From a checkpoint of a small contrastive image-text model.
Data: trained on photos with spoken descriptions (Open Images, Localized Narratives), 203450 training examples, 18.2 epochs.
Rows from block 7 of the image encoder of a small contrastive image-text model, named by matrix and row number. Rows with one number within an expert belong to one neuron, the router's apart. Each number is 128 + 32 x the weight over its row's rms, rounded and kept within 0 to 255. All counts start at 0. Numbers have three digits each. After the name is the row's rms in percent of the matrix's.
Before each expert's rows are labels from the 100 images, of 14848, where the router gives the expert most weight on average: "colour at peak" is the nearest of a few named colours to the mean colour under the peak. Only what is clearly more common there than usual is listed. The data: photos with spoken descriptions (Open Images, Localized Narratives). In brackets: how many of the 100, against the usual share in percent.
# router: router (encoder.blocks.7.mlp.router.weight, 16x384, trained with AdamW), inputs 96-191
# up: expert up (encoder.blocks.7.mlp.up, 16x192x384), inputs 96-191
# down: expert down (encoder.blocks.7.mlp.down, 16x384x192, transposed), outputs 96-191

# expert 5
colour at peak: grey (63 vs 35.1)
router.5 088:086082097136122180090133149132195121046146151106092133099125113111173129160117145148120131162135181126145177098161138087132136139101184114052130128150137148138055141152136193089111129159101178081114096073146133109163141197135158137167157130166145032164099122197121098172134123086187122186
up.0 095:160149100118149139111108162022108165138107159127138157075123148097109152102132133101045140125135139090162144116125109145075148177088171108200132131096142089150214119106114058134163139143125087112125128108110126140110135123176070106116097174172159143060187098145123149092142127104148106094
down.0 099:134114138177131111111135123124145159119096133158127151096145146099123215098105109124171196167112125148118130121148139144151169132100091122118156105155127114052190121075116102103137182100177107117063172145133124151129105133198091131144111164143062098152187139164108187099121134152094130094
up.1 092:124110077139136122134125059109153081101092089099135182135128153154102153105144096128122063142094185124133095172133122190127131170122141163129104142063188087152044076115118103102120114104124140175091109134143152129143114121160141173090140114128058166210100162168167125160100101168113106104
down.1 091:107129123099102085122140113215097171068103111127144166136096123129135144119144179140103157117079127125118128109149118154065106137095165062122149185074120132141162194133108117104111081136183121166072124112129181086195067158170124093149207144163126179206156120099144062154153161139162163092
up.2 092:147130094131144110128143151095201106099137148112155096105185124096155144121126058123121148111135046162176171128084072147081096108148132103100135114215158168183107137092125196098061175097046112113108154180106175108127134099110122192129116158208157109070121082137141143107187162135106140149
down.2 100:100142110107184153082103140111098163162134068102109120050119167085208161139159075108113066131157136156083138120110182124143082152120178133197162143105132195107172127114105147070170111087146126134113136118151116140129181108122097134068106148069178119111131191115171020140087137106168152098
up.3 101:067136111126146148088142123081077089162102092094146140128108149158118092096052138188113141104182129116131119180098135208086124082139107135086134117103150063109124066179146100113136140158113185100122108145103104113112156124150115128164095112094113142171133162123077140118106173155147167105
down.3 099:163110175116122084065156171123182084125119149094114124186123164152156084067144147151112114103073124141189179183226130124139136155141159105088083121052129152110049147128137132151162156130149065169157153174098106168158130115130149133128165112124170151103048175144159147142149159082153120132
up.4 109:163163116129083162073116162202089099187110179162067133171125110178163102117160190105063107114137146118140090161082143173162118129124120094162142156153144112090111128095089138140156113155147128145174055158087207104097166134094126082193138145189168121157103075167178110082139108084148188113
down.4 105:089171108098133146093158115124120123116145178154125062048178138133160141113076142139142117176106133142158090108175116164124144106123128114118092139086139137124141119045154131114127108127104152099126115138112170132142086096078162094144126124159025074081107089140114062162105093063125146082
up.5 089:167112179094137152112063141086098114132111134115146165154137137204149134123142087106135171162125085113127147167126143178082132098138141132169114142092130196145180086113100097110084171146164104104151116117163166125083111082102163091085123145108091159164156109155151158133116115107127153146
down.5 091:219129127094092110113078164136126091096098091121127153137117175124109172139129155166092187116171103087172083086158119110032162103105141128089130079137115160118170119093156104144105142095117166163107171118070091138077090051177127109182121125113122131125091133142192157191104133143119183182
up.6 102:143179041095095173084158093114107077150200093191119110134118179127104100090120145149183076123163137105111160161103092143100110209170132168101131082147120159143120112143124175134124081164097097125156119156165182080141135081125147087131135184125118114090145067123161139122131070088106148139
down.6 106:076093084126106122183136160136096111156144150136086155135192188098181143121076106155178113120091124091160093083140156141136148191163120171090138117080196119162110082177156168102185103160150170108054131130084137132072134162188082138206116152175107104111149171116105072109089104102125131110
up.7 084:128131117113151192163136094072147088164152155175164142104159154145056176109095145133067144101161148129093137128138147106081113078113101092140152149111124158184154099087092182123145127119100106124171136054059130147095107064121095090131150166143181167100096098165163114040084101112142132089
down.7 098:127134128117152167139112113088136166139139159168195131144125100128154120103087071096114129151106156163125143103101117133133060140164172129124104134142105127157073119040099127151116128110119111112177160177133077165137113184214119129109114149123197074119130113066148088114102118091079134099
up.8 114:175085075146185154164159099151046131100199141119194103087140122120152097158127145168105107096135174109117085174132131150104137112118089097178092087127121099097165196142088152134156167124162140071109127118129167106119132148135133062131147158092143162098080114099143175117109163109117173146
down.8 104:168113159103129111136141106095091133108064133113126109106139083109107146115098154161141138139089118130112130152147130105103164144099091172144110094147172053189110141115072162123155172113124141118145147109117142126102108121145131074116152085160163159118148134092139106138104119112131138183
up.9 098:107127140123089149130157102138126083098105112131112095107158154141122136095070109141109105125123168121121117162160113172094193116136109155140147141182118156113107122079065159159198126118128123163126120125138115141094116103110120127130089090204110147145152140171116187117122135121046121104
down.9 101:144106146108091089133158127121106168155067116141126089128145129097146106148152132140118181139092128156178164142197137118175166108115105093144156113153152125125170115141137084111167091091035081183120187153064177107153148141085162140115074100141157125090114109114183189086110104140111135174
up.10 103:136137109119151117120131140119124163128157127099109148075149132142162124095112076137102097179125075140103130092097185161159091111125160091119136162145060135110100154114148123173133113147119137128097127173145154124146136129121138105119143169147091116092098139146135167131108143149139157144
down.10 107:108127137112147137134135167071146135121133110130107135119132133112091088165118130119133155167134134137176101137134072115134110205094124133144115118119159082156081128085061093147119133147140171111114089155070145108095192156066089136141110088143104199133161176116150077139126062128102083149
up.11 097:135127094104107147133057128158108101128109183172124053167083147186083137123098165100065128116154114156137149110160108155135175105112132088180092151124177087095156173125165156154162098124081100112104152184171093137069140120121101145121163122087215118105214166110151167136094128156132178153
down.11 098:146141089113121166164176186129124122141158118117170102148102128110118143214081102175133128122082162131152110124132048111138168145091169149149148160105156120050137173146149112114159122103170106095087136134203108156119144058141156157125088160132106109111115052084070127070122155106080145097
up.12 089:120126102100113148161122138088115100147121071094142117119130129140116128129127123130126084103135128106143098126075161094143140067181112108100184185148096163123104181161105127120149138124151136128174131149084105135102101073135145188091158159145118124149086104175119128169143126125161141081
down.12 093:154140142114116143129155202130133216116153120156129141153121173127217105125118115081159175138104151088081066162106166126128104117127173144149142124125115115111134114067115169114114091097161100152127151093148156161089136149101098083167101142111127094126161146080161198091071123111034087088
up.13 104:112122200107125113120151132112130123151148142132092165080151120116184070161155151124149047105110103138127158125098130113150103111118080227130102118084092081134137089119180153104073132176091077153076131087191127198086117096124104163150156119123106096193121146177092096140092152088118090159
down.13 099:094171062091152137167177092161108138152107160148126108119142160097141110186137118141122172120183134133154099080129122134101094138029061169046139074138149165102121140106075116124078112110104147118100127161177155130126166155144109162144129198125098156149108110176173131162174132121080093083
up.14 104:116147131168153145103075104170155107137167062078098129142101147066126168053118133143126104140106125113144110103066096154162140156123161106145119165140111157107185154125110093062091228173161132092172147074127123174083166115082081080099133125123167133123162098137125114134145144094096117124
down.14 109:149161190127146109118135134146139140099092161088107154165099127167102140106095137150173106143152118110067153130150112150133134127145127158159156116060138170126095162159128162091137117179141144070169177091180163103129164177174098145135078144146087140150114139149168089154070165128145132029
up.15 089:135169102102147143082165195105111127088119110088153087108089152068148138133151110141151085096140182175089082108095084089124200168150089104132104150133090144071102067078073112188140118137185085066116146189110127152104137138131087139125096146150100164166102118133126131106134151182123137068
down.15 093:125105100132139163141156136101133075075152113072137163094121161170090150100105152137084118151182064166161206165110102108143108142085134127120073115159151139145139161031109163112081115161190103144155143125188104122083131107127162132163124121121152143152180159065136142116160098160187100125
up.16 087:122144101148128153122106169071141142100126149144135140087133091160139135119112068110105121137102145166089086139104156137149054099134069152174162160114124104079129190159108134135145094098144149127128164115137140120114120194152139133108142106123056132147140069146173145062111159130137151129
down.16 093:110199091109190181102119146162113114126127111112130085117121139162158098093112101119156134120061153116084112140191109122195163129124122100137147187109171125107138109103118074102155146095143143117098142120132144136134194124134119151156125145137107130163065117052139106068150121083089134182
up.17 086:100084175102112101076082091115142157110035135086101157182134131131102125144128141196168136125134136161106045120183127122141172159148208137155095154144127120186097153132140116153148135124167110128142067099146104147162143098159166098113178108171136109167146191111068091113175070137151137158
down.17 092:050121095109119099155103131217133137129193157149110101132164119122194148163108174077121122096140099191101162083076102096124149077096184143118147071160136165144143090144125088154103098135152121183068118181160123112111069153182107120072135152038117173148179136148083174116075136149131163048
up.18 106:080155133113164105104109092136111139096102138096114131121111098099086112102120121131137114093130081110152133135151119079122131152182144136107125132146133142080151073077121154117128111111129113078155152124119113077115134161137137162072083113124151113197156154136162139102190172093123096104
down.18 099:153139130118148174098142154211076217125167099133165141150105175133116110097136128082102118104138170149096080122090139200087098157072179096134106118111119154096105096118153107080131082139173172107133081107112091100154173137147174166081130123196145130141139133070127146088124152163102181080
up.19 097:187067134117147068084145139114104168125139142119171154079168182097103194185117197133167115163127119094146095159126137101170090162118179080044122064127123124132144197172137088147146117118169139157141103164150195114109116163123087121146131139085094105173078153147146181103119112080147096088
down.19 098:132077150135135126110116211155107120093199078154109124121175201100114103166082173147121138118159136184160134119117162157090145097066178198136151136111093153084147095192144105108082111168137150111110143075099147079065128115152115166139122138169099124090064134154184161130123120107180156139
up.20 096:179178113123112156146106090134143065159154177112121121114119137099123114107088137110096111122102148087187178099121086128099130123111122111165089135138128089129143206157127083134121152138107142184076139110080107136160166123119122149075158152177091134157165118152165099116146163142123090136
down.20 094:110104117103099173101151127149148111122093141203110179135163135182116131112178133160124100151159164173090140148154173118073094137147150175114176128170169054166167159164190184157180081140151085146185102136117134138177113101104055093129116103148158105123141141131075095147134112111121179154
up.21 097:098116126129145109165173158088130182115096091090148079103148175116148064183147076083150122132172105111166130104133171157137081112120134111115123143153183159144107080107131003113140106094131089106113126155115104134070148155139093162128167096076116123179096179186170109123030104096129108112
down.21 103:145204110118151169132189135108096117167203134095127139102141161187102112155102140121142172090191092117142109159166109142112076089099105145093162168162124115145106150109048125137171201103140168105159137144108138166163107094163170167096077140139135179119090128114129062123147104117206155133

# expert 13
colour at peak: pink (29 vs 9.2)
router.13 085:131143077138076148193148152131127133083162117153113150138170090158153132205130142140116097086157153155107113118135166083162122165174135110078146219137186181069146166122113112152121093069145104073145101058206078168087157118131147126130086079146132154101139109142097148147112130077088141172
up.0 100:142100095126094147101144088083073115118159146089103163153155143086106105114130112108147068106140157131116133122118113082187129116108107142202173135103148125186109147158139166185127154114088196112105175137113155102093083082132120136137140116128128081139163122187199055153087120116089124089
down.0 101:114108120184126094092097120152114133104072194133142069081099091108164093126119186143120087139073095106140104210069159183130115068091187179133106122125119113140151092117135066124065071130132160149151093125182077138169064073077112119184161126165104092173089165208126096146176148106136084136
up.1 095:124165138142177121165149194068144085116139201085136079167078111151141132115090103156107181132133149134110134141097105150098156108078141073143127177102107105123117108127134126125185163181139183117143136201078153094147104086119094108142103089102168119108141055182121115125164097109117138111
down.1 109:161092127120142142108185194174183066147153134113106149091094155093091135153156154149166156177055109145097140130085127163055122166071102137113120129119109063122110126149102160120097108049168124097128134119126163164101078086114143127147091074172075095113193149151142122118134114103147145113
up.2 101:153140097159124144050122125201180168130164174148156106119132170071125177116136129128219128151123106106133105140167152113106106109059093158153106189095123133183129141131087141098145130162114114180086148148158141096124134179142080143156130168132132081129128176118167133155026082166083132161
down.2 100:121202125122172113168096102102133102125151110158157096062128170129016112139089082191157095125126168147084193125113171137080117097101116150111106148084180109154092145146148078118063080129130189162209101118076132164121123140200163096138151123175086134166104101120094095100132122128093131124
up.3 084:118105136122116152124100082135133124122165151154120143052167133088064126150071138150087099101117038130126131084152135122076128073111170164099138171094119125139099091099086096142059122166158175152173145160100187100100117141152094120095116088145133113180103132093167112128128187154131171130
down.3 091:163158198072103180100149111122200115175118132111145125136111161149136166114147139206129141140146154145123141132132089128092122177138170132161141153066169138176188139149174136171192155151147167117142105161137137150182088161173085118112168093137105186121101140142187091110145106139145101169
up.4 104:159160158076139107124072119155114129130136101061137068144060149139095194147153146201135121123144078099136132140065101118097153157081097099144146127122175170159093104164130157152137140090122143101177108163159148114148109126114116156124112092093158144171097188145190063077132103168111170182
down.4 112:102117188108132129195098071188182080129129130106175124206109093092098135125151102087094140148092146183129101107074171159160093147099118137156130124097065132180094107173117152077055120135107135079145144120106211149139117182153165096182121159051119148167132120117074069091115106152108154091
up.5 089:160134148140077110146133108144149144152146161179156129152137129084116190142129087108148140130178171113131125157157127122132107187149077139131140134121122144113148119163126160128158140091139144133154093126156104155162101124131148092172157088116159070163033060084140069132057157097139141099
down.5 092:146089155077070110130125126158139119104159117139174149154146135127174099202134176146100098056117092176056160099129073127115101143143148087101121114151116116127075145155149133094117095090163089072139083130176141153148152193114061139187083121159149113139131179116138129168087061146096169148
up.6 096:093174127133122100109091109106184122180118131186145056127111122177084058144123104173161120116145134133112179164132097125130132122156166109199143091099135182136167138180142114169111149103149140084105103119120069152119165105151095158132054157106147085148124122143134137181071097141161139123
down.6 101:131126139143147065064136141135114072126168112133130141148128107099150170119191103138161201121095103159116090099124137144093094173148130158152175113148119129075146126132130142139102091110185148121179141132056115130166128102099106125092125139119134116102067099200086129126049131124157068233
up.7 108:076163154119139189089093174118172255120133175168087138116129128147136135115177104073097137150122100121143163110171115180138154146091149149134102099128126094101093183142116071148088133205103058216144105132076105154171082073146091107111130119109141156140088128106111131176130083166148152152
down.7 100:149136184127113103159099060167108118129149152157093193112123108117114190119122122115104064173090087157088108129141135069157132103085130144135115118103143152161091132160117178144112060074140134146085110137090072140109136088151176154110152136173138125059139098096134134143128153137095132065
up.8 097:138126144098104158150132149081174117142107102136128090079141200134120123149098147101132084095101165150197090086101117129123104102168149130165178129175165143104146193096141103151161183091112129185132092109140098137147143150174107131180130135107120184143041166101152125104132155168094185125
down.8 101:151154142113149122157127105103154176128088144105126104155124170111117176134155138186134099127122168105051095106095128118133132166130108140117088113166141185078108095145136110142178116208128149085138141158103109073128140140113081127123171125049185152084131165077126130154135079103156113159
up.9 104:175138173140129107090167130208129124088206129145092138125184116087134133098121124152116124151080132144119140132141147091107112191112141156193142127090111080160094086142126101125124167136104134158099173150162119099121247156094119202093142140118131163174129169159121125060073118148129121156
down.9 108:090109136120211115146114070063185096148141123102120134130104148126150146086136103123100148157159132109115115132083136082148112100119108153201146133120160085113104091111152091139173158173171119159116165150056174105191045138097176112106099127120090149081141161135165154130125175129111116119
up.10 110:085147192122138089120144119102153202125149118121132150131145090106106133168066046107088128154208141151111113129126101084173141143110217104161087092144116131174075086149140132062087216159084155102138124111123161160141098166113146175107108160154138158118095160090082119128141183158158155070
down.10 106:137144168175131136146153091149165098148069148109098150154062162141166172103125142164121133154137096161086134090134173152138119131128129155157160166130128137124151114128152150112158103131096096153108157105175137117062132146088157115125116123062164120160111136150156143115138135166172063106
up.11 094:055113152129130140103073147157110170140133208074170112125150132156199098118096159168119141099099158153091152115086142084121112159113177134166121154109120115124112199097116157145126134158163118136068089090146097174087125154119087138143161191098131132166122149091136124101156126127102148173
down.11 098:127124156163124148105070105146124142105170136168160150175095114115081094106148151135135162119156119195139071087101175116121127097106146129144152081099118110030136147132156121148110153135140155088097145138141135166123098145152129207121134133133225129134130142152123153149133152177107101185
up.12 116:116147149106118121151082132096099227139122133160086075093056130100152088040139120087074131100112127098065092169120164104150156165192145139084102078144097149080131143172127134138096114160111131109099145141142186131133129145121067168115105141109085168140140163081086095125096154202151142091
down.12 100:139101189142089113117131149099061149183156141102123150081100103130132138167146160052137065148122112063133172155090070144085110141148147112085148142194094128124168104135187149136109112165129104110145170118124128129144042131095159117115138121129086138187162158156147165148095137136128161187
up.13 098:087122125097101152097070102116133203115164130129134106111181139136076129130139061094126183138122156079114122104116089130102134132123045104108110128127159115123120098033070148113172109150112163092117067192143116128087093099145164149156122157087158197140099141022128116104123126140150188176
down.13 101:063186099149130077121085069167145118115075156085141137121150163090124142151135195135111049108130123124126098130146115122178149117099145151154138138178190180137099137092070117145079113115160203141091161123149058109105107111123146187168131204149129100065175131191127157137125202145093176121
up.14 103:122127174172090121148142146138124176152076136104156140134028108138158112201185137154118117092097133156149117141176123143111092100145124102135150130164090146138094162114050158112205137150157088149103116163156145144153129147149144136093113119152075138144152127130146119138148135113164097125
down.14 095:086159095192219145153117095100076110097114139059104123114118152059108174134119100106073148091062135113115129088087108103135135084110165112137142096111122132143125130157151092138167141116150105130117104141162144119113146166120156110184137137124151164126124144132137159096119107128109116169
up.15 089:098168078134092141112136119109079170143146116172081123140097165117138129150158138144149088143150162139160134147098151098106088139130080156147093111126105121140158102155122165128108168120152124135112084126048109000150077125101103168158125162075107112133112157127128122106134091116138183110
down.15 093:165159181086078098140171140124133165140097119114163110171090167148136051091114107135092128081112146066078136101135083124108137137141178085055164116074071123119216134137090123102123126147178106088176148154136113142104082191140127150150104118153146168103145165142128201157088114109162139136
up.16 100:150110161156124183187099165168090148154111079160108159087144160102170089187136150186173094155127153107141122130176151142133168088083163135152112147103169148168097110127146117098163127092115112095120156134112167060104088157191123011070132171168118138139106135180158148158183139108165128152
down.16 099:075181033135163097174128129134151120082136090121118152089118089155135134081140106148158175101109162120137151150124162099134171153123145108073117154076089104102095155052089196120131066129057171146111086173142126201143152143156179151178107187064118076114124147170128095078136100151111115182
up.17 113:143119145144127064111139153136125094103093160170170109132092128177135141137109161108123156155179134158139120151089147146110156141099096078086108149215108124105135191147103106079139121113122113089109106122109151106177105162130160071157148137147082132118142128137116190136143122128178109158
down.17 095:110147181165084092070144082184163094088109110098132115210074134139113057113130191163085142179101135119180155082064130130143101124160070122114150179134136151124095124091120115112164198166068138135164142133112150113095198159108146125069106067142128131124107108084118159116125125155148175050
up.18 110:124129159146161117130104149171090193069094108177111143093097149187079154095115123135134118161165191160113119135155146159135134100111117079179103077166117147129165124146130119083129159128136146155080179114116189160150160118174138108125120106161095084129090081081097170109132091109118153156
down.18 101:147145113161149125054144096156096140077124103197119138153130127164119126124110099133121093069120129078160146101079113098073134168146181117100120116188140150107128190111150086105192104081130145157073086126126116059119113128100147167137141115119135058191101135154157110110091158075159142100
up.19 091:213082099155115086155127096142165153127136093118149084118114129074135151130149119108142194118127076127145121180135105123080118122143111133117151166112093107181135126134150125058158145155106090146084122142147186143121153083103173109133085081169124162185153146100074105056100106145123164141
down.19 097:145105054166174145088128130081139117124100120205148134144138125065137084071085129125112118109155155173191136126063114144086133161172123156077093067125114085114109113121148091147084068191111149128089114105177079102116100124092093090186103096141114190118129159173141112129147142127116131152
up.20 096:130152170111128105154175095130140094150109109106105141143082180188142114169111230203159128145140146149101082142130092137098095071126093146142120134182138114108095115111120069131180145120100058137127112152107135215144089085193129150133160160174172147193134120094142137192091214131158130200
down.20 098:139129202101147121095136188109140165185123185148120154167122169120160111077150103190158062112140155119135127177095097128100192113132122129064127147132144127091113100130170103169125143097076092092109147157141094143136184133111076128128209182109121135138105123068114091189135114149158074162
up.21 098:081195086110125115191120139125126120104086149103165080145128099180130136145143076121105147152133094169100119089097154132109133132097123115101099140123118155117163119128160170154081144127100089162123149155204153107094156093120116100088046064102145068135015153110156105076115154135114181135
down.21 099:111106129151159159082178121107141149116187180075078183182090122132187160131150099133138098120086126156195161048094101105192108092145134105168115100129136083169143157156110220093133100108093080161128131098095138154129103086206104124164139090140142059068119170105170125113147164126112117122

# expert 12
colour at peak: black (70 vs 13.7)
router.12 097:072087069164146098201136131081146100126157175136114096117137077135118152127135094179189140103122143150112097134142162153139149120146161146123100107134194120123185139146069188076117182177143143140132114204163166173119167084115104182159145155123159143132132143149182156143115119121114097114
up.0 103:089068071091102134186122076153240080141101099105171107126159090124145138155142178139122181135172171100142123135101166145107126109190110156176146150104107134152114099121088181132089115138095126098085098146126106180093129072151133169122108133138136082175107059156124099117186134168159089058
down.0 105:085099157152156131142084197128095103178085131114153086131140066128196144152150085147081184187142090111131131186057122115151112143171119116165154138119145099089122117184124159121087115155164177153199158098146062111109137159093092090103134113147116174150189114113136139165092100102166096156
up.1 091:128137189173173149107182148164104097120213118099124144162112101125079165130067188147117120093130161128132186091083080154107088058130132150108149103085128122130099161066170169159122136082140154123157099143128137182139147179098126106139090140160125102096129103110116169167111104123113147139
down.1 101:134091102054062061111169163107162192123166131137132065138120122149150065102133154160111115159126128106144161160130126132111172149043139200086096061144064132148086138126140118164082118087166104143152161063142085117143129189071135127118135161084100134136145167110147233145151167114155146143
up.2 097:105148109134165157070126128143140110166144153091153173180105121156204130140142160178119175110109092144098120152110080082112145145127141103140135077102149218158123136118114146116104135165089111096106136129117096144087147130181127095153133169147147185147038155127164185153123122171070098109
down.2 102:185142119113114127120143199111153134123120102147074144150126115103108130089094133170151154154122168129138185113160130148141110159118058196074139092131131109081148119121186122102145131083156104143099154124078129190183122107110129101160097144141143146109164120103154169106172121130096135118
up.3 103:120160156173105142161187113160117156111124178113168152153134181108149115128108183102132159152121149134162164158043099108080082192136126118147122149103120106086150133074146125078100113113159092078159146145120102131132140114142056097144178125128114066083124071115099165127208123136074101060
down.3 113:095136097143064086093149059135089120096116160122133103137123161132210101134064162157203099152162152129110080170128153126133116075100162132142100127143117109118163155151138111130182099146103102145130142105052060101154150096159154095055097126100147164151146145126149148115083141177144217168
up.4 095:149135104148097135090126079160114149153042115073057141125110186159116085137106132148149108130125123053107097096174113074120170095113118111101060126137102106107086110100097090156171184145164131127158097118235125148072113131142152176075156088129150131107141144090164150162149080158137159043
down.4 103:140130114109154132157126111107100156179136156097205158088085123146161105126124129124093170149150147151127119115123096136141215109119109151169143119158159123130217239138137109115112191117162041159164103145145183105083140172140172131133142120121045184116084064142174125113129202101142059188
up.5 104:116137130176160058090092132128075114136133122126127141109093122125127082182108148103129162106196115119063042082103117092115184147151161135046152094079132101167106120108172129110135150142125129126114152134169138180117104093172169152111111132198179103119146130061134125147147170156136094135
down.5 102:141173116192089151142160107150161088128143164091097169084122088113127098067171167154164130128089095114142086091142123111087145110114151092109084096161145120106066158165153127118129137117123087103094156127088171112102113209136141135190113141072123158149118106157142099165096129168132174102
up.6 095:098137194146112134103169168103165134163061175162105179251090134102149103200150188113145106150147150168151112110124169122083154128138072127126087125105127130166159131120108125119116128110123042196061123133105119158131169143125088089137095082136081156140160093134047110103102141100145151114
down.6 097:072112088088094102138132125178137192106138155111131141172140127153131184134093104114088096130110141141129109122114121162118058094115118095166080111123117101180115106160151128051253177148094112116105152155137130139163111080151158106118125146092099081139178087168147166129140137116137143089
up.7 087:171106159094116105059133153121125113129123123109059100140140149137119125156179121086116139128117105129108146125163113099152139143188091163143123131144188135181094082199117133102087081140155189112100105104108139095079139098112085087114122137093104163197149174070097178117125141125115113123
down.7 093:127182176144167147093152162130128174198158076074160123127134183111186097084083103097140082118148179082145154087176125124103046149178151142117094111125123056209103155129119115093122134101134177157137106117128120098153138133105114102193163124185143135182141084120111110149200141132133142147
up.8 094:084144147143084158134073160130107135150118151156165107182137129076103132112131086207092103137117140135119120139124130090182146140219139112188172139140143126116117140100113169138137103121089124073139116070110112150116153159122211120081109190182120088103115150130165167104166153194143081116
down.8 094:063118131136078150147120169135130096037020150069073181140121113103154111120115100177142126131157201075161123060127057101134167119093151101179087147127123106167148121096198175119105119088155089140129123172154155151128203091159135184077100182125116119105161168130103073136135086133100119178
up.9 102:096145067096135095088002136125178124125140040098162130142164121143133099155118125128083113116115140166140096162163094111111166095147099079144147174148112122113158142190129130162130135091098127215135150137129145126048152090118136136102153137128099096145154112178156139133132101118143111146
down.9 099:171088106142094152162126152089189136080134133128101126100129149137198114130167070123136145143092173108139121091145060141115171163136176150105177110111109116188102112129131153153146106130142160134107092150121140144160086136081160126138138112164121129130067180093120106125151141140120133105
up.10 097:149133176127060152103121126155086133123129108108123153054108108042188199122132132095139154119090162122116106105082142112125183087120222100029161105110098179162165156101146087132131133101136154078140132132115130122099141137152137173147132135085156130112099154102128113122142127151119151170
down.10 103:097105069103101076109100158107118158121149105132097103162114112093143130132087173154107095125088156132131113123150104097127079165101122093206098148167171159154145072182120149168120151119088147151157065095169104113140101127108120169137146191176106135156114098130144103140071117137114145148
up.11 099:167150154126079134104086143164114131079113117201102141122100102115150102207108151101133112084131134188150138191127123121104144138179130115111184160175112155090162116090141139104131084111149106138153165128133147162117189142107141128121117161182099152130091080131095105208198173119100128127
down.11 094:110150126170119129109138136137155121150124120095155136148100109086090206149087092133156117192103117170142155089154125207147157082080087096104094147101086129097132104099117152165150149167126127137161117132101116137057125039126125142077200143199119129146151124137079104060141064108116139114
up.12 105:122117078133095095082089153153168155080140164099206131177145097106168190134132135148139171147150139126122153103137190173128175130099080118108164155124153128142124191119151159146207202143139116018071140165157169143107105114088124098106158101138146110198087090155108188110157168124110138095
down.12 106:117137226122134148144166125131139097113133141048101092098131101116149115120186195086131121160141136138132131127131102124196102154113109156120137151158123116120108106137076181085133168135140084128186137167143042144182196130132141099141122102130155135137209095094147146065105100125075119121
up.13 094:135097101185126081138083122132095112151200139096153101135123171166088127114106093132156125158153149190117150115194112134193114070111123094108160112148124144146196119125109147100209119174127129110147084106121137108161159193187122132058156132139079100178082099103128095079195128095149130128
down.13 105:119114153083090161130068129079147136105169114082120104138145113164113134084169158144142117152122125144086137111115136172148126138161114154109089083102094094149162133128069091090125138139131081124154139115117113118166097145121127142067097125113138145167100086184094140173098137185151160097
up.14 094:120130128138152116096095142173140114154167108128145143095163103173085128088163202103118094121102151104159129104117106125167128138134107078117154202098079105121091150117103064121098085095109187158114139140166086092106102155071099107110146100213079167146116073132091108150116153134104135181
down.14 099:122135132126131103141105127112148122157121075145153141126143107117138143132089101178099129085073132085153106139166133107105155155126122110136104146078118111122167093058140143149134137148135125108118071076179190106102134173077150139133172137205195181149093141118106114137135097115082107071
up.15 093:123149195119117206106087169140182163116150124139152076164130164146117069062133159093098123070130142121101108183117149139133162134142130121125139137161115093094135176108166163092197128163148134136150129083117210151092163149111173185111146065172105148104168128152143137163131148124103104168
down.15 098:060110106126116089116139115140102144105102117128108115151195144115171144161078175179073079206152167138135134107112149069146137175153184095110137151178133178178131203056090133153111216132141165106173143085141078102115158114127111166104077138120147121065126125149099105161144107109130136077
up.16 090:070162170127089103147122110174065117131143131178059123116152120149171154136195135102129090105093127091122154144133127133130119171131130135150144125085099153110162126111132088097115112153129146102092124125141195127108105152167083157132096175139128199152201150201144129181086103161130142067
down.16 101:162134132184106179089169160063144137201083129203126125163126096158158120064173113122112127144113188139139148146109093170082086133176138140142095169111120141101142074084096089153153130137171094070157111169101172156103092064163094126152107135136158084146131184134116112184151123100144091144
up.17 095:175124156174116175126137148116114169149101165170149144191153122099151105115101121107175158102058132164115128137100111110115198133165130128128129098140097072122081153169123107096206069045176131115145104133066086130198088086107145138175137189165069142141049091136148129181093124129119139114
down.17 096:186123087136107088175082090114119073102113125128144135107138129160096148158156146176099123106132078072119125115141094127096175144154099100149131079120163133149109159102142113160150141104121099144104134082152064151134161134152120105086082158103192109189185168168139148099092124154161161103
up.18 086:127076072133104114081167169090155157146139214128120070155164151128191079082091067114163095125162180096118106132109151139155179136107131147080140183175109112167157161106133096132095169125115120138119129122095129111075094113169119172092175093142162113137151098119138144137148136068116151120
down.18 099:126067160162168140092139139068124126140153187149129066141083153098134152151135175106117151112125136180171096112081113133143131158099138113111102174143128139162062186148100109205104192099127132118134171134112139130102097128135115083157114080115137117123102139165171170164162099096097069082
up.19 103:054149146094105108155122093130113117132141098128092078170135141148125095116153136109138077132074159125126143126111135122112161119112119027151126127152210103121133121153125207136139114106085104090105156112115107174092083134210167149143190134085115119111079173104117144220124197107131194157
down.19 098:161103113148139165075124159097148129142143072155141140112161172178083174088156116138126133141134131115124110140127141127107089113174072138094108138170094087165187091153168203155100052188101149106090123131161159127170035140175091163097087141163156094144138170084154119149107087092142132165
up.20 090:074118153179142193115069168136114144146099184203130049143152105102160194165143151105147146136130124137139113117102127150145121131101073170133170213087139123080087148128095151147130145148128172105148104105158147125081103150116155111129113132098088116055099152128186153157093135153117165154
down.20 090:167090105203160067127152144081123107158100080144128165091119068104168079145075102116081137153169105163127121127096132140141124071126114185163120069079121098075117121126189148165172121074097159140101137124135088145147153108159116086153113141129160132134144146085077108100116101134120174105
up.21 102:175120125107099124166166117109153103107107089113149172111147161105146121119149169167163140135061151124149106199126160143062124132096128126190082039173104152106072152164151174131136115111092133127122145112155158150080134133170189145135133156082076156143128122137096142135142104104119111173
down.21 100:114100081104081182090185165113141146155128055174027067096149134148111132157124118152133086124144157151133112097137074107167091090133098138094121150107094168125141060142151102102083102108155151177091125095136104150155114172198115165100137150111126099124116145144149160056075229059099108135